python train.py --arch="unet" --model="text-conditioned image diffusion model" --dataset="regions of photos with short descriptions (Visual Genome)" --train_examples=101725 --image_size=32 --horizontal_flip=true --conditioning="text" --objective="edm" --cond_dim=192 --tokenizer="word" --vocab_size=6471 --text_encoder_width=256 --text_encoder_layers=6 --text_encoder_norm="layernorm" --text_encoder_norm_position="sandwich" --text_encoder_activation="geglu" --text_encoder_mlp_ratio=2.67 --text_encoder_head_dim=64 --text_encoder_fused_qkv=false --text_encoder_bias="all" --text_encoder_qk_norm=false --text_encoder_layer_scale_init=0.1 --text_encoder_parallel_block=false --text_encoder_inner_norm=false --text_encoder_drop_path=0.1 --text_encoder_positions="rope" --cond_dropout=0.1 --norm="groupnorm" --activation="silu" --weight_standardization=false --widths=[64, 64, 128, 256] --blocks_per_level=1 --scale_shift_norm=true --attention=true --upsampling="nearest_conv" --init="trunc_normal_002" --residual_init="none" --optimizer="adamw" --lr=0.0018 --beta1=0.95 --beta2=0.999 --eps=1e-08 --grad_clip=1.0 --steps=6900 --batch_size=128 --epochs=8.7 --lr_schedule="wsd" --decay_fraction=0.3 --final_lr_fraction=0.05 --warmup_steps=1380 --weight_decay=0.1
Rows from block 2 of the denoiser of a small text-conditioned image diffusion model, named by matrix and row number. Rows with one number belong to one channel. Each number is 500 + 40 x the weight over its row's rms, rounded and kept within 0 to 999. All counts start at 0. Numbers have three digits each.
Before each channel's rows are labels from the 100 images, of 14976 (inputs lightly noised), where the channel reaches its highest value: "patch colour" is the nearest of a few named colours to the mean colour under the peak. Only what is clearly more common there than usual is listed. The data: regions of photos with short descriptions (Visual Genome).
# convs0: first 3x3 conv (model.enc.2.0.convs.0.weight, 128x128x3x3, each kernel summed), inputs 0-127
# convs1: second 3x3 conv (model.enc.2.0.convs.1.weight, 128x128x3x3, transposed, each kernel summed), outputs 0-127

patch colour: pink
convs0.123:462442477475433471470500470473453502499471470458509486509457417450551473480463456495468516458491456457478423457479463488430490387536448499445520468476506458537501501479497397482430500486494512463503479436505491496487491505492536511497499512507470586396458439472476476520484448415421461506425495461460488477504465431465486490460543521492486471456409449456444474496512447473479490440459
convs1.123:536494516441526484449514462517507467496518475429542456473502487512480505458562448492560496516518565499536474534493510484521541443486532314465512526499482579518516506513478492548542489530502440498511508486449528545496513506530522542575547410496511561511515540507483510463494458521539392413474545456448494475567470485501480457529504551546567463530547502520476512530530550517435559512548

patch colour: pink
convs0.9:441459491456489454463527504462528466529481509519464473480486435452486478511443479502475488458480517499493470479450440503444489419482436523450518448480484484573515531524507404444435469510570472524502487343560511478511497503521498578562521490459470547425443466502545546482514487529475472538480480509408549532518487468448481481483478467431515456472530528465439511482484473391474478495486
convs1.9:539489469564495601504435531399549521503497507501504487571516512575493442432545553500520551622503522454545484496512432487511498495470505420508529450530516559506513473481441442517470501474549542538430454489495487440458530552530521492506517545476519442456524494472488522513522468522445494499555485504533509523476485582582485485530457489510512486489472551482517567488553550572471598476492

patch colour: cyan
convs0.85:387557445494462435451511495524456511499483471463474496488451438445490573514473487496504418477507474518511561486397510504497483381530418504455508473487509510522455476500545522472529455457516466469495501372529477502459458458500530534477471505505474453516479424458419518456477455493498481504587496515429501462500467580494480494492431504471416478472500519499478514549489479438502521492508
convs1.85:488527498427435472487509506527519491544504526493484488482441385444514485530501503521492462539562565556484443489455553514546472456483493506395487470511527577528497455509573485509543470520550426520529524477473524554442446492471494556491503458506490499524456514424451449449489493551529472488556532458455510528515455489531427502539420535519517446504592547506469541501457522495523552599540

patch colour: yellow; orange
convs0.36:491522477470428448486502484523464559506442477486460494550452412417496440486466528498485485502497487501424471441436520506513451432492461516386521475474494510553469417475527480440489368469544420463490491395485493490453477499494508479497475480459472516523442500439514463441473424496496473520492501483420507530504422490460466477494418553473507465491467494479476499531476522470518464484488
convs1.36:471511469422447474493515510535493506547505495496489514482439428448495461515518462530479480552578549533530440499442547504565497475465496522406500522519498574559540451510529499547527463515563488522553546449495524580449447491496515561484480462485493518456480560430433426492477506558527459496513539491470514533492464501534431542508436547531500495494614556520479537473487525482525535611537

patch colour: blue
convs0.91:501498504511492551479538499515506499490470456467485470453479504469517466451536503531432502487536405503493537407456459520522466456514552460471455483488462510510501455516503567457526414441459476448552544542468471560467447457459561417473512476507449475538463541494409423460457454479542458470414498483476414431467512544519456526437491485573495472499402489486520492470524533513533531528531
convs1.91:549501520520488585584484530479509481577506508500515528517451540511519466520418569514454526500502496455434452458517511450453419499421484512465503463467488500565467486498478403447427444453477490485464410530469451417480495489463497505545551536446577536554527513420540455541479523527445500486502501421517494561484498409509441499521492511472518484494499528500514513527474530554477534464450

patch colour: grey
convs0.8:530487482552508469523447494485501431501501492536497514537532389524497531456528569490455483519481475485455563497418452510499509330505510462552486526511490441470550556521421554502526542507430532517460488506504505508489503435460553503510504460541493482532502439511515494575501498487481520496484518468532475446461488553540484517469514496513515437451522452503511442517561492340498535523506
convs1.8:537487505527504484539534489537403527543463484429436545482537445527449461470457454498516530537453459547513468472450516493554510520443522439539495575513489567448440461449500541501506446502470511464457498458520484529512531527490527486495515495426553510508594461524517436557524545435541430514466499549541506558555527557545503526484535488522484525515449463484523443467498433523427414412511

patch colour: pink
convs0.73:555517371625511517500497486430453504478459471469520511447499462539434504493488641490473454492520497513483507518496455489577497449492482497515495556503509454496515435477465494511542523487469522461501473504474477479488506474510520409590524470511508453407503484494408545546476486477484512460428510503510468476489505490493506495470533504488445501485344514500505482455559462520505498506493
convs1.73:514489512585547504467510493479482521473444497509535535563520536461511577535470484442469477453470436483437584456546476513474486544566483516565507449467475473480470506501477551510448496419455509489510483527501457458538546504498525451521532561461467475534536436567502489476517539439529523533496454537541474490468540563523564503463554482471467559494395442498530483546542471548522494382428

patch colour: blue; cyan
convs0.18:467492464525508571494534532512479611511507522518416449516431487473442529437513504508483458464489483522528548511414498493580498510437479492452499446482479427429523414478489493429522416420437460504567538542505497563502467499520571504498426563551482519473494510481434492535493512564504525510462482455423453444479486523470459508456442477520491521460523517526505471472458537556528513516524
convs1.18:496475550568516493540512491450591486449497454502539502498488507522465475497477504551454499468475429506434500501558488479440511539490505520576524516497532458555465511582503378504417484469479448445497509568555513435540517509492533421510570532528500509496562480517570507547494552480469492447521509419528495420484523444511474463499505425442426477463547507509540488478537515572552473471513

patch colour: green
convs0.6:509466515414429514482510496475501520480485492495462422514395429389533440456440457512447528448479509499488512477474470526465516513546491511481496406475459452521503477495539506514451440483508452519556554481534501564510485543488585516439484568529462591489483543474474427534481470549481491504534490446422491520501457461449448508478529505520580465437508471485466418480473491508521511546492
convs1.6:477483463549474515465474467536500456490518551449415507412488488521464551469504548583559508515490510491462446545513459441549487502393493426533502659524520483487503440447474491403513550535550513500470510536499554499496504526489502484528504431539570487442546511541533521549486465498522466462502527463549498516450476559491520438469463508523489467494476455523504482440571478472458537471511

patch colour: purple
convs0.12:497496447524456498475483484447442411465460469452490507467472487457516529486501601484485518484488443508505503461430414498537502429548502466523476502504510417542542438505464549540535477478430518485484502490432451485468473437433538424483455482518448464440502480471486529485492519561492562472503496499448476434454478559506478521420437478466408485467475488501509455496497441428521444416485
convs1.12:519451517474471484573518491552481489473482480562533538522527518537527447511494397525491498501488458434393465482533497512474552549535545528471512387511475509433533494469529543546440555526470522462540428479484529554465511526512448465466449528515547484463452502518492399547523528440463496558508458492565474511505526511451500503513571493548533547455435446498516516512440492577456519451443

patch colour: black
convs0.51:419472436504485479454514497479459486485494504499490481315504480504474470519484377524488430466517543508475478525496493495429508449511479506477543461473510503507477507500526362483462478468567468512503476360512495475493472516515465566552505491497507462372493462482482561486499474507464500488486511477445537521520482405474476485492460476481499488514511510485467518450488507499497516523481
convs1.51:492497469438480414590557509465384536509435459519481533533528539555457466433471431486475495503486557510519536547551487533427421538483513500570510521484449502554519534512448525528538463450474516506483457493483544504513514506586515456517489514479495509527466580461514503489475548513455496539404465518468489513605529580514534520494528517505540469504478526460451473512470441470448478426480

patch colour: pink
convs0.63:417527426461441419509503477522492551513473450485481499456453465470543455517416523488490489475471458469452442473470510476434477461538485510421541453452524509545451488473520385463438450504527493479485480493545504468480464506507476484495505489452497484495476471439535536442454431433454486519468502476445534539527463420476469485521466534460440482477499481464444427549469466481474483374479
convs1.63:487512490430490443493521492535491484523484501455483512440500494503469468507526497445549466527556582537484451568472505514527511502405486395473506571539502575541500484508521476543574499554506451517486510518459528550484466480536494543567513381492512544498536558445472467521438516556534435371482568495477484491541463527512450503515444532523500438516568530530486501451508518450461519539510

patch colour: black
convs0.23:520521429552514462532480496542519486461537448503534506424550485510531513514506402475492485549468552525575407540573444489476511510498455507557510552527517426448505533529440416535484549550484507515500522497570527530516506488508434451510542475517554418603532415510531547540504496450439518483475524476554533430503518480539498516552502480493447514527584516530524482556552472517511482482526
convs1.23:530459502561488537503488520473456502447479478513513487533510492501481503473459512578464525501403463459526544467529474508511495540531510486561503475465470481462520474488464526486396459453458497462472493513545460463519514512474525452427494574450505494512467469559556542556564479397462490564477443516518553512486525530527507502492574472471527604482442446498525480531544466519507540337517

patch colour: yellow; orange
convs0.97:502425555463503486526478510544541467492510500552525457475495499500475441496489335499522492489486528499473439495513503496363519519525444487538483478480480564454432498491603364518417497529548508521479501419516539501519546562514549541471509535493515545530515499512510404478517472486448466527462479449497464553506490408497453500520505492492488518529456470489495482504507491491483474491475
convs1.97:473491427537477456481472485571453526451494532504446456356452476483450541521451643553471477489452466513592512503469500504549462458483537515539510558488526523459540498537532523447496493559477475463489569563561529460500475473463499504485517451475517438482485534490523598525516503418506498523503520466460501485501493480494470466464459452477496408458559470498489516500476470495455507491558

patch colour: grey
convs0.5:513463454556522474482519488528485551476472431438472501469538489492473453500534423521477462524502587515511481482497590504535489507472497530483498461485484470459533434519504658493525469437521458473516505375492501631482470490512558481475559498460505449556482566499447505521507501479494453517429508462485511530508540533537470528522430568485548524558458472497515511494544507481539438502531
convs1.5:548495527544509479526572463510502531506434493481519505548531477526532438502446503512500529449439425441449537469510523492465471581495527455556495502468503455445517494463486537424440447506500437448441431487500495488502575535476496486475532515443490497566494495526571562504522493441512530518437457532496498576538498507437538443510570534477575499505428509496471523516550479537461564376479

patch colour: black
convs0.101:520561485506530494508504520527502515497536501512533550373539542545506544551544514510560413531535518518503489505539530495606497567491467527518478504513527557514451520511531594512563538523513503510472521509508522560497515494515478542483576476489530379615499525500513544463505544490558518499512517523523525546496509597517531499525460516499407535560633520540515521505486495516517477505517
convs1.101:521504514459474518424445487476527455533465482489552504563472527516561545503505533337472467493493512505480542498472480507518495416497512537473495517488518477499420480487513507539555524434489407457423453523480478479500506477488451513519528473402478501565455514495542503455458391480557537444503509534435505463472498500511468460522462489536476444408522515486460576485507497560487492567469

patch colour: grey
convs0.50:542487533528497531472500519555520452527509510477520555467495475491500527569512342589517483506561475494422471486469474502470490478502429496446476502475495483537471425484548417507488445472539478521499543427468540481484488534510517460511492512510498419367490512494475526465514484567466495537565499448456484491466452407478448484510430511509458486521498492500495489375496523524509464521510
convs1.50:462489488438422465588536482476467491477467462488458415492529538502472458446468495419484486424411588537588538526516448531428448502491518524558508547501527473516529557447516487517496545490434499502474481546531498528504501475523468507510508499514502556563513509520560524490485542468452502499430482493482449476629463528450527505498473459477497480475468521459446467542444470492474424420507

patch colour: green
convs0.30:519466519490459501483515496508498499485497489481426427548467435443509485446450551551453509437476430514463480448486471530551499469526515497522486511487486515543485477505607538505481469514476496488480494504503495524490485522453517382479464452500454573490474493461521471506452471470473433519481505421463445468486465468472409515481531445583491432453393405446445429540497445486445493530501
convs1.30:498505437552505430492555482506459464481465490506425506421514476506360490515483556499470434461530498537478543486480496477512445489504496488499478522502538536522543489486519497425508407471458499527553530538531542470501508509557491503551533487465514400532540512521425551477512549526477536548470508529524457503545515580526498475468408527436431492580515509492485504434408472442475481446518

patch colour: green
convs0.116:504437518420470487517534483459496431499487502493507477535479482463493312469484536441469532480488510479457449437483454490477509504463524447445430471466442462486438453437544514519436497478498462457525492484467486453491505506479487429466491486504467591480501498484527347552493460510535477489486477482489477581506459484490488479495559527490518504492470491511525513543519442591531493509485
convs1.116:492459498503482521510466490559499544473470534512444440436464443463466541463440508686467547501477441458478502477488482449489506489532512489483564534491461487477552493506464493433484497490499544510557534501482510487509512480436555474437452528593519482473496509548541501491557425494457440543424466472495489464434478509454489474517483479464563521509371516476503476503538531467504540466534

patch colour: orange
convs0.114:532477547504453493551510490579569451542512525542514495497471487480593476523446480478506558452490485436428459436509487471442507464515500478468472409445500519481459519424580527481449498529467513469484465543522499501461512514475493549488521484477487472575467466441470464417488454455500493521476459449481442525457453513490475485525483565494443483518428496485476452636517452469468507408464
convs1.114:498472469451506456446492500504458509455504503487392523445474501495451460486527538522501501518489532523556529567456484518477487469453522537475533617514472480480534440513472554450585495430555476502520571493516546526529496443530492480539499487476515504410423552503446548527477428486531471460411544475531521472516494439463487512498525463545612433478475485476467517423511513526500514583537

patch colour: white
convs0.82:485546484426468408459481471555514495538473448483442480457423434450512470478456530507499419506497518549500530500408565511567474436501456539424514518486462582505488430515542570447517391474534460481500523455505477556473458490483482485449454464431485470507495480465473462486449457480505465533557527513493540570520476573509427504507424525452537462472496494488479521518459510473510493523518
convs1.82:495516515415427474419481507552523480504547489495518509504440440447509487525520485528504461548527570520514414481460540504481508447495484490415513522531490545489500459505545467564519491503514410518525531489460541565456426488476463547473491469507516512536483524445498474443484484531515460462531554450468514497515454447518412490585407518506502458483613539512449541504483511479525491611551

patch colour: red
convs0.47:402451483503489489543475492514477334437508535510577445417510506515482410482531506494517545491484503481544429471491446473484510521452476485515454475523508472400549487499471420577465556500542534478480461421513493524473506455514407437487506508528543498464496508498496518476523515465496530488444483491462491506536490456494555490521448492564531555505526503513499532484482414440504450464473
convs1.47:570562455398461485495514495419503489538551477480500528455520521494518529522451427516501486503515536554509551484530486422494447422470462512443468467486526444465418524527475438463521459515507537512413468485537482485445508519529469534539546567425496487506516459451464477496497406521498517502449538517435496435552503494528475506548598437459497516507518565517424440490525473518448538509495

patch colour: white; pink
convs0.40:437447534548522515520527498542503468508487527508594517363535538569507424546490434500545524499500515492547479523614579490414515547503519508540498504498507568509526521495570403507479551523526546504523495534491485491511556487534482521570564481502541433563506493542443549525520538476486509503470486530543466536498520452527551507490475575486481522551502522501501594499553489471510497439503
convs1.40:560483503499486544545487491570485479526425503513489466481521437538495382483474514493461518489510456481466544447508493482631523490549529494478515510478497523551532453486504548491452450438552498467491505480471478511492523516489478475568509545450500500500505463467533525464530417483507555586507470495500470544492514501524483485478484525498504513501339465450486573522551473488484583389430

patch colour: cyan
convs0.32:423433490413433504437497490492473469483475504503484491510463487469456521480490555452509472403495456456487474471484491471438512448455446472506513446508491469465511508419497506514516527506454548474517422477492459522468521494475518541430492501489459474504440458453448479451513516509476487486591441535475470478455449504402536480490470476525440514484368506486486438511440402416497467495471
convs1.32:514504495493450524450514481482488489557502587509513533452471462518495521585431487524511464483512496489480497510529557474474443409477465451442464527435543569449384471497564481564534535554552509526463464483431506489443511490555490533538538531538481465493505494483432509450519453502510515524477483526517421526555484510481540462524475528503517423515398525482472465480539483483394572490433

patch colour: brown
convs0.1:522418518486501492479521491597483468473476485522485465561504460510475515450495461492475474525471434486432478443447456508389465411471557508498469460492459469465494473505471581481521488489460487483543501421440495582464519483449526475470523463500514546467475542497484421544510539550482497527523500495505472465494474511422501485468445472529443481497399474486497448440459423396519423508523
convs1.1:514510499554487443457462466405486509503506546454440536513480451484525574498483451476478520486451464519496529462455455484512487446469492441554476514492513530395391529487475506502514479545473467470366453505504490402481534479489523495480584490482447468524550480540573499525499466519534481504449487534466469507524493431541513505472551483490482465519432528500474463512538471607435568512477

patch colour: brown
convs0.86:560548525551502532523512497394532502483514511461462449457447424444448451470477484484459452490478515525532532483505522505436523501542514476509506477492481446468446455479417456494457457478423484518559540555553531534525554569512609517583541567542504558513528549513484521522504505527496538499415502464457462400529479465485460495473476506546539490466424493494469464416512487451492487509499
convs1.86:469499454516530499460520486506461533446529468436417509440529469474490567493497544492416458474431497538449513473512431523593476530518521541570501476480499407533512493520458515457407491441490467445501553484543489479514527512464525483488558512477513461477517469492570480538521515484525538508572511504520548514458511551501518528442515459476358521499507490527512524498424511488545459389557

patch colour: orange
convs0.42:549423546618529544533541491458492524514461487480562515394539497585429407502501491515504526494503481482500458553574562498488487544502504514522509527489510536526536469475514448497454503472474520477553466500478485458515537501513505447575551495476569480445513515549474546585486503436464496498434503493583467467511547461511508496479525574497551510504405475501515544454549492540511480409492
convs1.42:465503495439509474562562506606459547518479485518506481507498452523498476523412465555459455460534465511401527470534511491567531552541524553458530488472527537604568436503512545532451443441538467498525547445453503556486513497473487498508487516463522449495564445481500462489545491470506504537471481496565467531505515524490495517490499492484466539539400503502521557500515485491493485350441

patch colour: white; cyan
convs0.66:512419463466458512491503499519439530501475536509514550486444484522470590487517483510501513459546484509455541529435514502499523515497500499478499516504507499496497476442444536544536529514540525465445474508453499497442490469537527534480435479530505537405474630473370399477474505570521499479375490526433433512495444495459533481456520543527517501502462537507480540480566456456508528572507
convs1.66:517505532599528537459464461407519489467490527489472524498499538505515529528484557475445480441454452465465571477551473491502488498506486554551484490459496436430436495517448512428486508424441498473452473504497466435521548515497483397504557551539480455496510480541506520487495470440489511523500451495537462461449544524488538489482562457468483494501357473488542468517475490564472484416423

patch colour: orange
convs0.24:519528455485491506488485507553540485480494466526532487507505480478550451502470499507482555518492472480565503466468455494531479477482595475437484497493494555534549476484517513483518427490525472512443491554503504495480428492498519453482462474449479467546485592488533510444468430470532501529420494447437548461497492501494407488505450494467516411461392435440468512565442510476430478357457
convs1.24:447526452457557524461561532386445538501494484460535580512516566447540477541495516457492510508457512498584463504450482511469497567457498520498527559475463469468510490540488501470519401419529457513495492447497478474552485443446452509460520498408511475455492499471411492537496451492514460510435516493543514523438538459499450519492555441486490534519507499498534469436572468495516424579532

patch colour: white
convs0.90:401444437549512468507536508502499514498473496521512507454524476510497457495519521551460465433516572486415569499466488480420495409488525472457499462488485501534533567539522419514489496478508491493528490418483492494509474465528486573517508530514530556335486430492530530576480463472497487496489509466426523447528502551435497488459503513464463483442493490448445560450468551505495551462491
convs1.90:524493492515558527415466510467621447479537494495492509514556451549511472507471476521538506506483565479533501520538463507457499553529515503499500528467476509439581532557443507537500505484567428523483479635413523453498579559547492451531495545435460450400456462453485490427492468438493511508466497486520492495544509472488517440514442476518536482490510488512531449486480552486471565475462

patch colour: red
convs0.35:475577463506461514523482488522511496470493455528448445475465493447481369472426606497459501457465484503432449451507428510507507511523470478509506456469489458510486436401544459487471449455465503462475426442518507570485483477454524413540572464429509524547492500464511528566519489489504499561555476522470483470473472464507466497538538454503519487506438511486507487478462447467508399535477
convs1.35:544460501370491466520471478484468522499451495508574523541498471495543501474523364467506521516467516523581566516458545533503483493552470512495489452515417529379486539508497530589587520572490469491531475539492458545486494507502510509498431513503463509481519508528541423489528459520534528504475521547519512504562523535551505484517539532531543469500549483479428473501421482436569510540484