{
  "dataset": "regions of photos with short descriptions (Visual Genome)",
  "text_encoder_norm": "layernorm",
  "text_encoder_norm_position": "sandwich",
  "text_encoder_activation": "geglu",
  "text_encoder_fused_qkv": false,
  "text_encoder_parallel_block": false,
  "text_encoder_drop_path": 0.1,
  "hidden_act": "silu",
  "upsampling": "nearest_conv",
  "init": "trunc_normal_002",
  "residual_init": "none",
  "learning_rate": 0.0018,
  "lr_schedule": "wsd",
  "decay_fraction": 0.3
}
Rows from block 7 of the denoiser of a small text-conditioned image diffusion model, named by matrix and row number. Rows with one number belong to one channel. Each number is 500 + 40 x the weight over its row's rms, rounded and kept within 0 to 999. All counts start at 0. Numbers have three digits each.
After each channel's rows are labels from the 100 images, of 14976 (inputs lightly noised), where the channel reaches its highest value: "place" is the part of the image that holds the peak. Only what is clearly more common there than usual is listed. The data: regions of photos with short descriptions (Visual Genome).
# convs0: first 3x3 conv (model.decb.0.0.convs.0.weight, 128x256x3x3, each kernel summed), inputs 0-63
# convs1: second 3x3 conv (model.decb.0.0.convs.1.weight, 128x128x3x3, transposed, each kernel summed), outputs 0-63

convs0.8:520500488508483470492516478493528501491494479487495510489489499503498469495457479492487490481507486488507470508513509494497512497486502486483554541492493493510492493481481468477473512507484470
convs1.8:494480484495529481542458493483413506469412501489518495533494501460497526459462492534496571558528499521534455463506499479494466438442388415525529509492490483510591455492512494508494619543485453
place: bottom right; bottom centre

convs0.86:505490500511492496479519496440519488467491489520526508482500498502498479479489517532508515504511519509507495510501503490503502496493491521484426415490522483508496513501510509544483501492547513
convs1.86:472594528529475510481460586522464505540467539538495497537444567498467482498499457544542445551479539508505578497467560532557540536521467570505533554473466480503522465490448574529453516564526496
place: top left

convs0.80:476496494497528507494486503445477487459476505501512484513502537486466518481525497525509516509503487496500501481488507481481468500504501465497511459507506505501491458494479461490512501463491494
convs1.80:520496463550566522498541568492496391468426477495509522513479495513534482478448484483550478495499482511458455449481571534479445510483519462577491444523576489498535516441484452488528551495477442
place: top left

convs0.124:468497501508495492509480478501503485471460497459481486501467498475518486482498467538487487517491486468504490482529489486466486496523508522458557536502496490499490505485460474509498495518495480
convs1.124:474480530500545563561506499483451472466433491465515481537472513456499506447489507522489629522556504494528484517547484522465516492477452398507544450490467490520594429405459515499520545517453490
place: bottom left

convs0.64:496497523513504500510493493446509509476478503498544496509493506508514490497493493549505487522499505500510491490511495498490516501540510505467461462496523492492503529493489524486495509497499487
convs1.64:522460520460480482477506499474509380457553465482443428471492558480510544605491494487486397427503499562553487464561520482485533532479525537498473432481513472457516552495404513500513419497523579
place: top centre

convs0.49:527507497462486495466496465476493479470488472500494500504482481466506500489475506501483535505498495482479494511502475491506455493476478490437539533537473494526495477480563504498515499487463448
convs1.49:511512523497557565535497529479514537553485537479547483533485562451546508453497513534555558562521500491521519503514479488532528524418384444485509452480457486500578439483412500515452477518420504
place: bottom centre; bottom left

convs0.16:512475494499479495495494486493542486473501490493501492507486507492527495484456501504504521480519476476482514510517503492466520486461492513479560544510487489503486477491491477474513482512482494
convs1.16:498472530498541507555468487476436583484431512441472509502501523525508475423513486504462655579491532480543496530507480510490523533471430353480499515509470514542493476504496508481472561485464482
place: top left

convs0.100:469497482504497474512449489512508485474497477476493488493489492491455483505491474488475508514486473480461450491454510465453508494498488487438556570467488484492478499492470509492486502485501463
convs1.100:556459470397447469593523454465518490512502462442503508506492442526486579492445534495483461530495515529495409483583486537533462454453518439566483463446524493477544516476503407519556533462474443
place: top centre

convs0.48:471488499480513512474497476536478494453492479489494491493475492477492514499508494535489489478477504509516466502506490490469501484486495501458556535475520496492473467482504487494474483507518481
convs1.48:482497527520522530538481573504426448478477483471452513523533533482476542465478485520491651470493562532495519522518552570485548526511502358509511503452481553466570428458479501484468545525492428
place: bottom left

convs0.112:557490495512484513499522500499488491490456478498494451522493495487509446483475492424517493507497488459519503483517495478495448495509467482486518524505511476506498469489531475514481479446488517
convs1.112:473500452534442420505491478496414417464397465474500506553481523428522490563497544555476512449534439491528481532494512498490527481470495462475492438505533429556578468386485501534545560474467459
place: top left

convs0.102:525492484475486496502479495479466470476457496491479505493476505499468483488524490519492493501472495502486487519515513513523491495527500545465586587499500494516494523492435454485494490519512513
convs1.102:473467515497522489492458452477496488414522488479544513498473610561539458458528450584528532543533487512576535452497431445511506552501477505465525526550488426530495504484427546493450537503501556
place: top left; top centre

convs0.61:528489515505492506503515481467537489479526489482506502498497505504529505510489508557500509510505484511510499497510461504503539492462508475483474437510507511483492549479496485561486506514530498
convs1.61:508475502510473495444536482486477532526551525474517521468583437496467512537505526395434422411475512457427526555478468529478467469556559591487497502504503546509465495485594484477568551466474510
place: middle left

convs0.29:481492489500482494487497498541496499501510494504501501486492484491544489495509493509498497496497485506527513494505495491499493487485508493493544528487495500495492502503500510484504489491512524
convs1.29:476471475473459502522453468497485499549589516509452530478582466504546432507519506450550487435501543525485588554536518512482577545584532468460492499446505518481512465446425510508494515530507473
place: middle left

convs0.43:493485490512478498513482520505429485507504528496492491494514488470534492495503466510505482506498484541453540523504511496512502466496533522536512490512498496491483473490485482489515487478541527
convs1.43:509463549479500556541573452469534549515529441486496511513477478476494519485437506507488529568524475478494466515498449472434577510442513449522525528502482541490516497504532466460506465471493539
place: bottom left

convs0.14:485481506510532517494502474537474483489489482514495490524492486498571505489501487601509497521481463502521466502512479483473476493487518511451533515499452485491468493481462472480479506485497476
convs1.14:520483537539524482524497524486438548541472493486459515549535496523524465472480507503503611567483496483574481512508507503507549517399451371460476484463515474547552470437442484528531504534467444
place: top right

convs0.111:519501521494499493513481521515486493512494530505499506500508489480499483489507493453523526527501495523491516472478508506493470493520506518513515513500490508504499515507489477465506511495501498
convs1.111:548471483472579530545478481495492575531463503494485505493518509566482470419514502518498471594453527512513511466504488471468484508414402435487481553533450519539390525581542483497461516474525518
place: top left

convs0.81:480483539471511498496515490436504500456488493523514494491465481471468509470500501469504516498488523475521494527486515502513486495490509535429540508478512506485486494507527528507477491498521545
convs1.81:542489540426471518568520478493529519504499489512462481516423509416464608547445539539485406495558517535497479444549522454490559474545540477537527456473495527417560493501561457502557463490558503
place: bottom centre

convs0.115:466495541512489487516492455497503518487479487491501499471502498480563508477491467553495479480501493474496513534558491487476468475483509519451506466516499504472496500487519488491490487481493485
convs1.115:473510466517514530480493525470464437499479476475469539500520481491579478507549502482555589495543530523503588545539534544502579579531474442488523496441467505496570430424422531507541506557436467
place: bottom right

convs0.66:473517484493477485456501489528467494513451495443470496478500494471534484477534446504500489489495491478511520490506498493504480504504501472490535517501478512504478501488484523477498480462507498
convs1.66:469503487559497525449483534467491472459463453442517518439493526449517437526548549565506639469514483473451538540462505542423511568438490431488511513504484479553518508470516541498508527519461520
place: bottom right

convs0.20:501485507508481498491518511425557513463501505511510483500492514491471508509468498499517486488530503488508509494494502498473501482490506500497436453528496514496511540504505503521503505498479486
convs1.20:561485543551500503446543585549552519516572546577461549487518515505515487430490478447470417427499481480481477501431561487497471529548516565533493467603566511451434587526538457501510512511524487
place: top left

convs0.83:525456508487451460507484491425488522504469509472496466504500471492560494447445540596503499537466494472462491457451499461483484506467469466481461401459479499482494464473452422485474457444505483
convs1.83:505499496498552544478517462423419496567481450460440438510476439433491466492486466496558463512505460517506506501549488444560526507410539548482482443512539514528532454382474487501482462498508511
place: top right

convs0.110:486496524505492509504523480381549497487499485530517507531494506492572528493506500552527544535503489529508504524556501495499521487499524521483388382521492504506502498499544539519509503500513507
convs1.110:497547512484434456433526481500513486507487478501515481482436443485513468578483493445533375455504435461495483530476488447503489523584555679500494460547547482502435526440518505527504455505483493
place: top right

convs0.89:513495508523488505525511508496515483496519515519514504518509504510535495479492508528503498507518493484521525508478500496492494502479503503505493463518496507506493506494493504511507496473502523
convs1.89:455509445502537528419480478481449486485542463488435515451507401469545440494527493494522459473531504517437514521534538509514498519467492523465521485492510522471406493476515523462467492516510553
place: middle left

convs0.92:489492530481489504488501485447464506432489492463484489474513476487473515478523515545480500493502493435479496476503453487467471492481483484442557536497483487472488496499491486472460499483485500
convs1.92:538450475410510496624498487482516475546466515479489485544503477536440570563492514442507484457486520567516455452586499525477430432526543415552501494449493522447558482431471445507520542483512435
place: top centre

convs0.18:491501500522514478524499487496516508510500498487497505512496519493566515496495509501509490507485500495515517503531514494494501477496515529500456440518514512493505547507500510526530492485515493
convs1.18:503508473485437472454557460441488409445439496489474453501506530468502503572492574439404446402498444539510505507568478500455508482525493561450460484499482502526461516483483512515550523497519484
place: middle right

convs0.74:505492474534474493497466508456508512486518472473506452508479475518465468505478508483450390430488542512536479517503436502467509480482488501495478451490474497489510476482469424498483481494474487
convs1.74:522557455486447504558515465499448522513493457532426499477470397500481501569580518522494410548506498518507514521511561482556484426413458523522500540486466460512426558564561471496471458493522534
place: middle right

convs0.23:503504518503501499498510501539478501493502510512491519491486495471498491463502497503505490523494523532523504530507498501554540505528543529535568536490503516495508498487472503491513514492554526
convs1.23:487527515561444458470474528552513520400563437531489552458551536580561490511564498537456594465549490457535504545431502513540512531538509451476515588522509480481459512573467539527509459555482479
place: middle right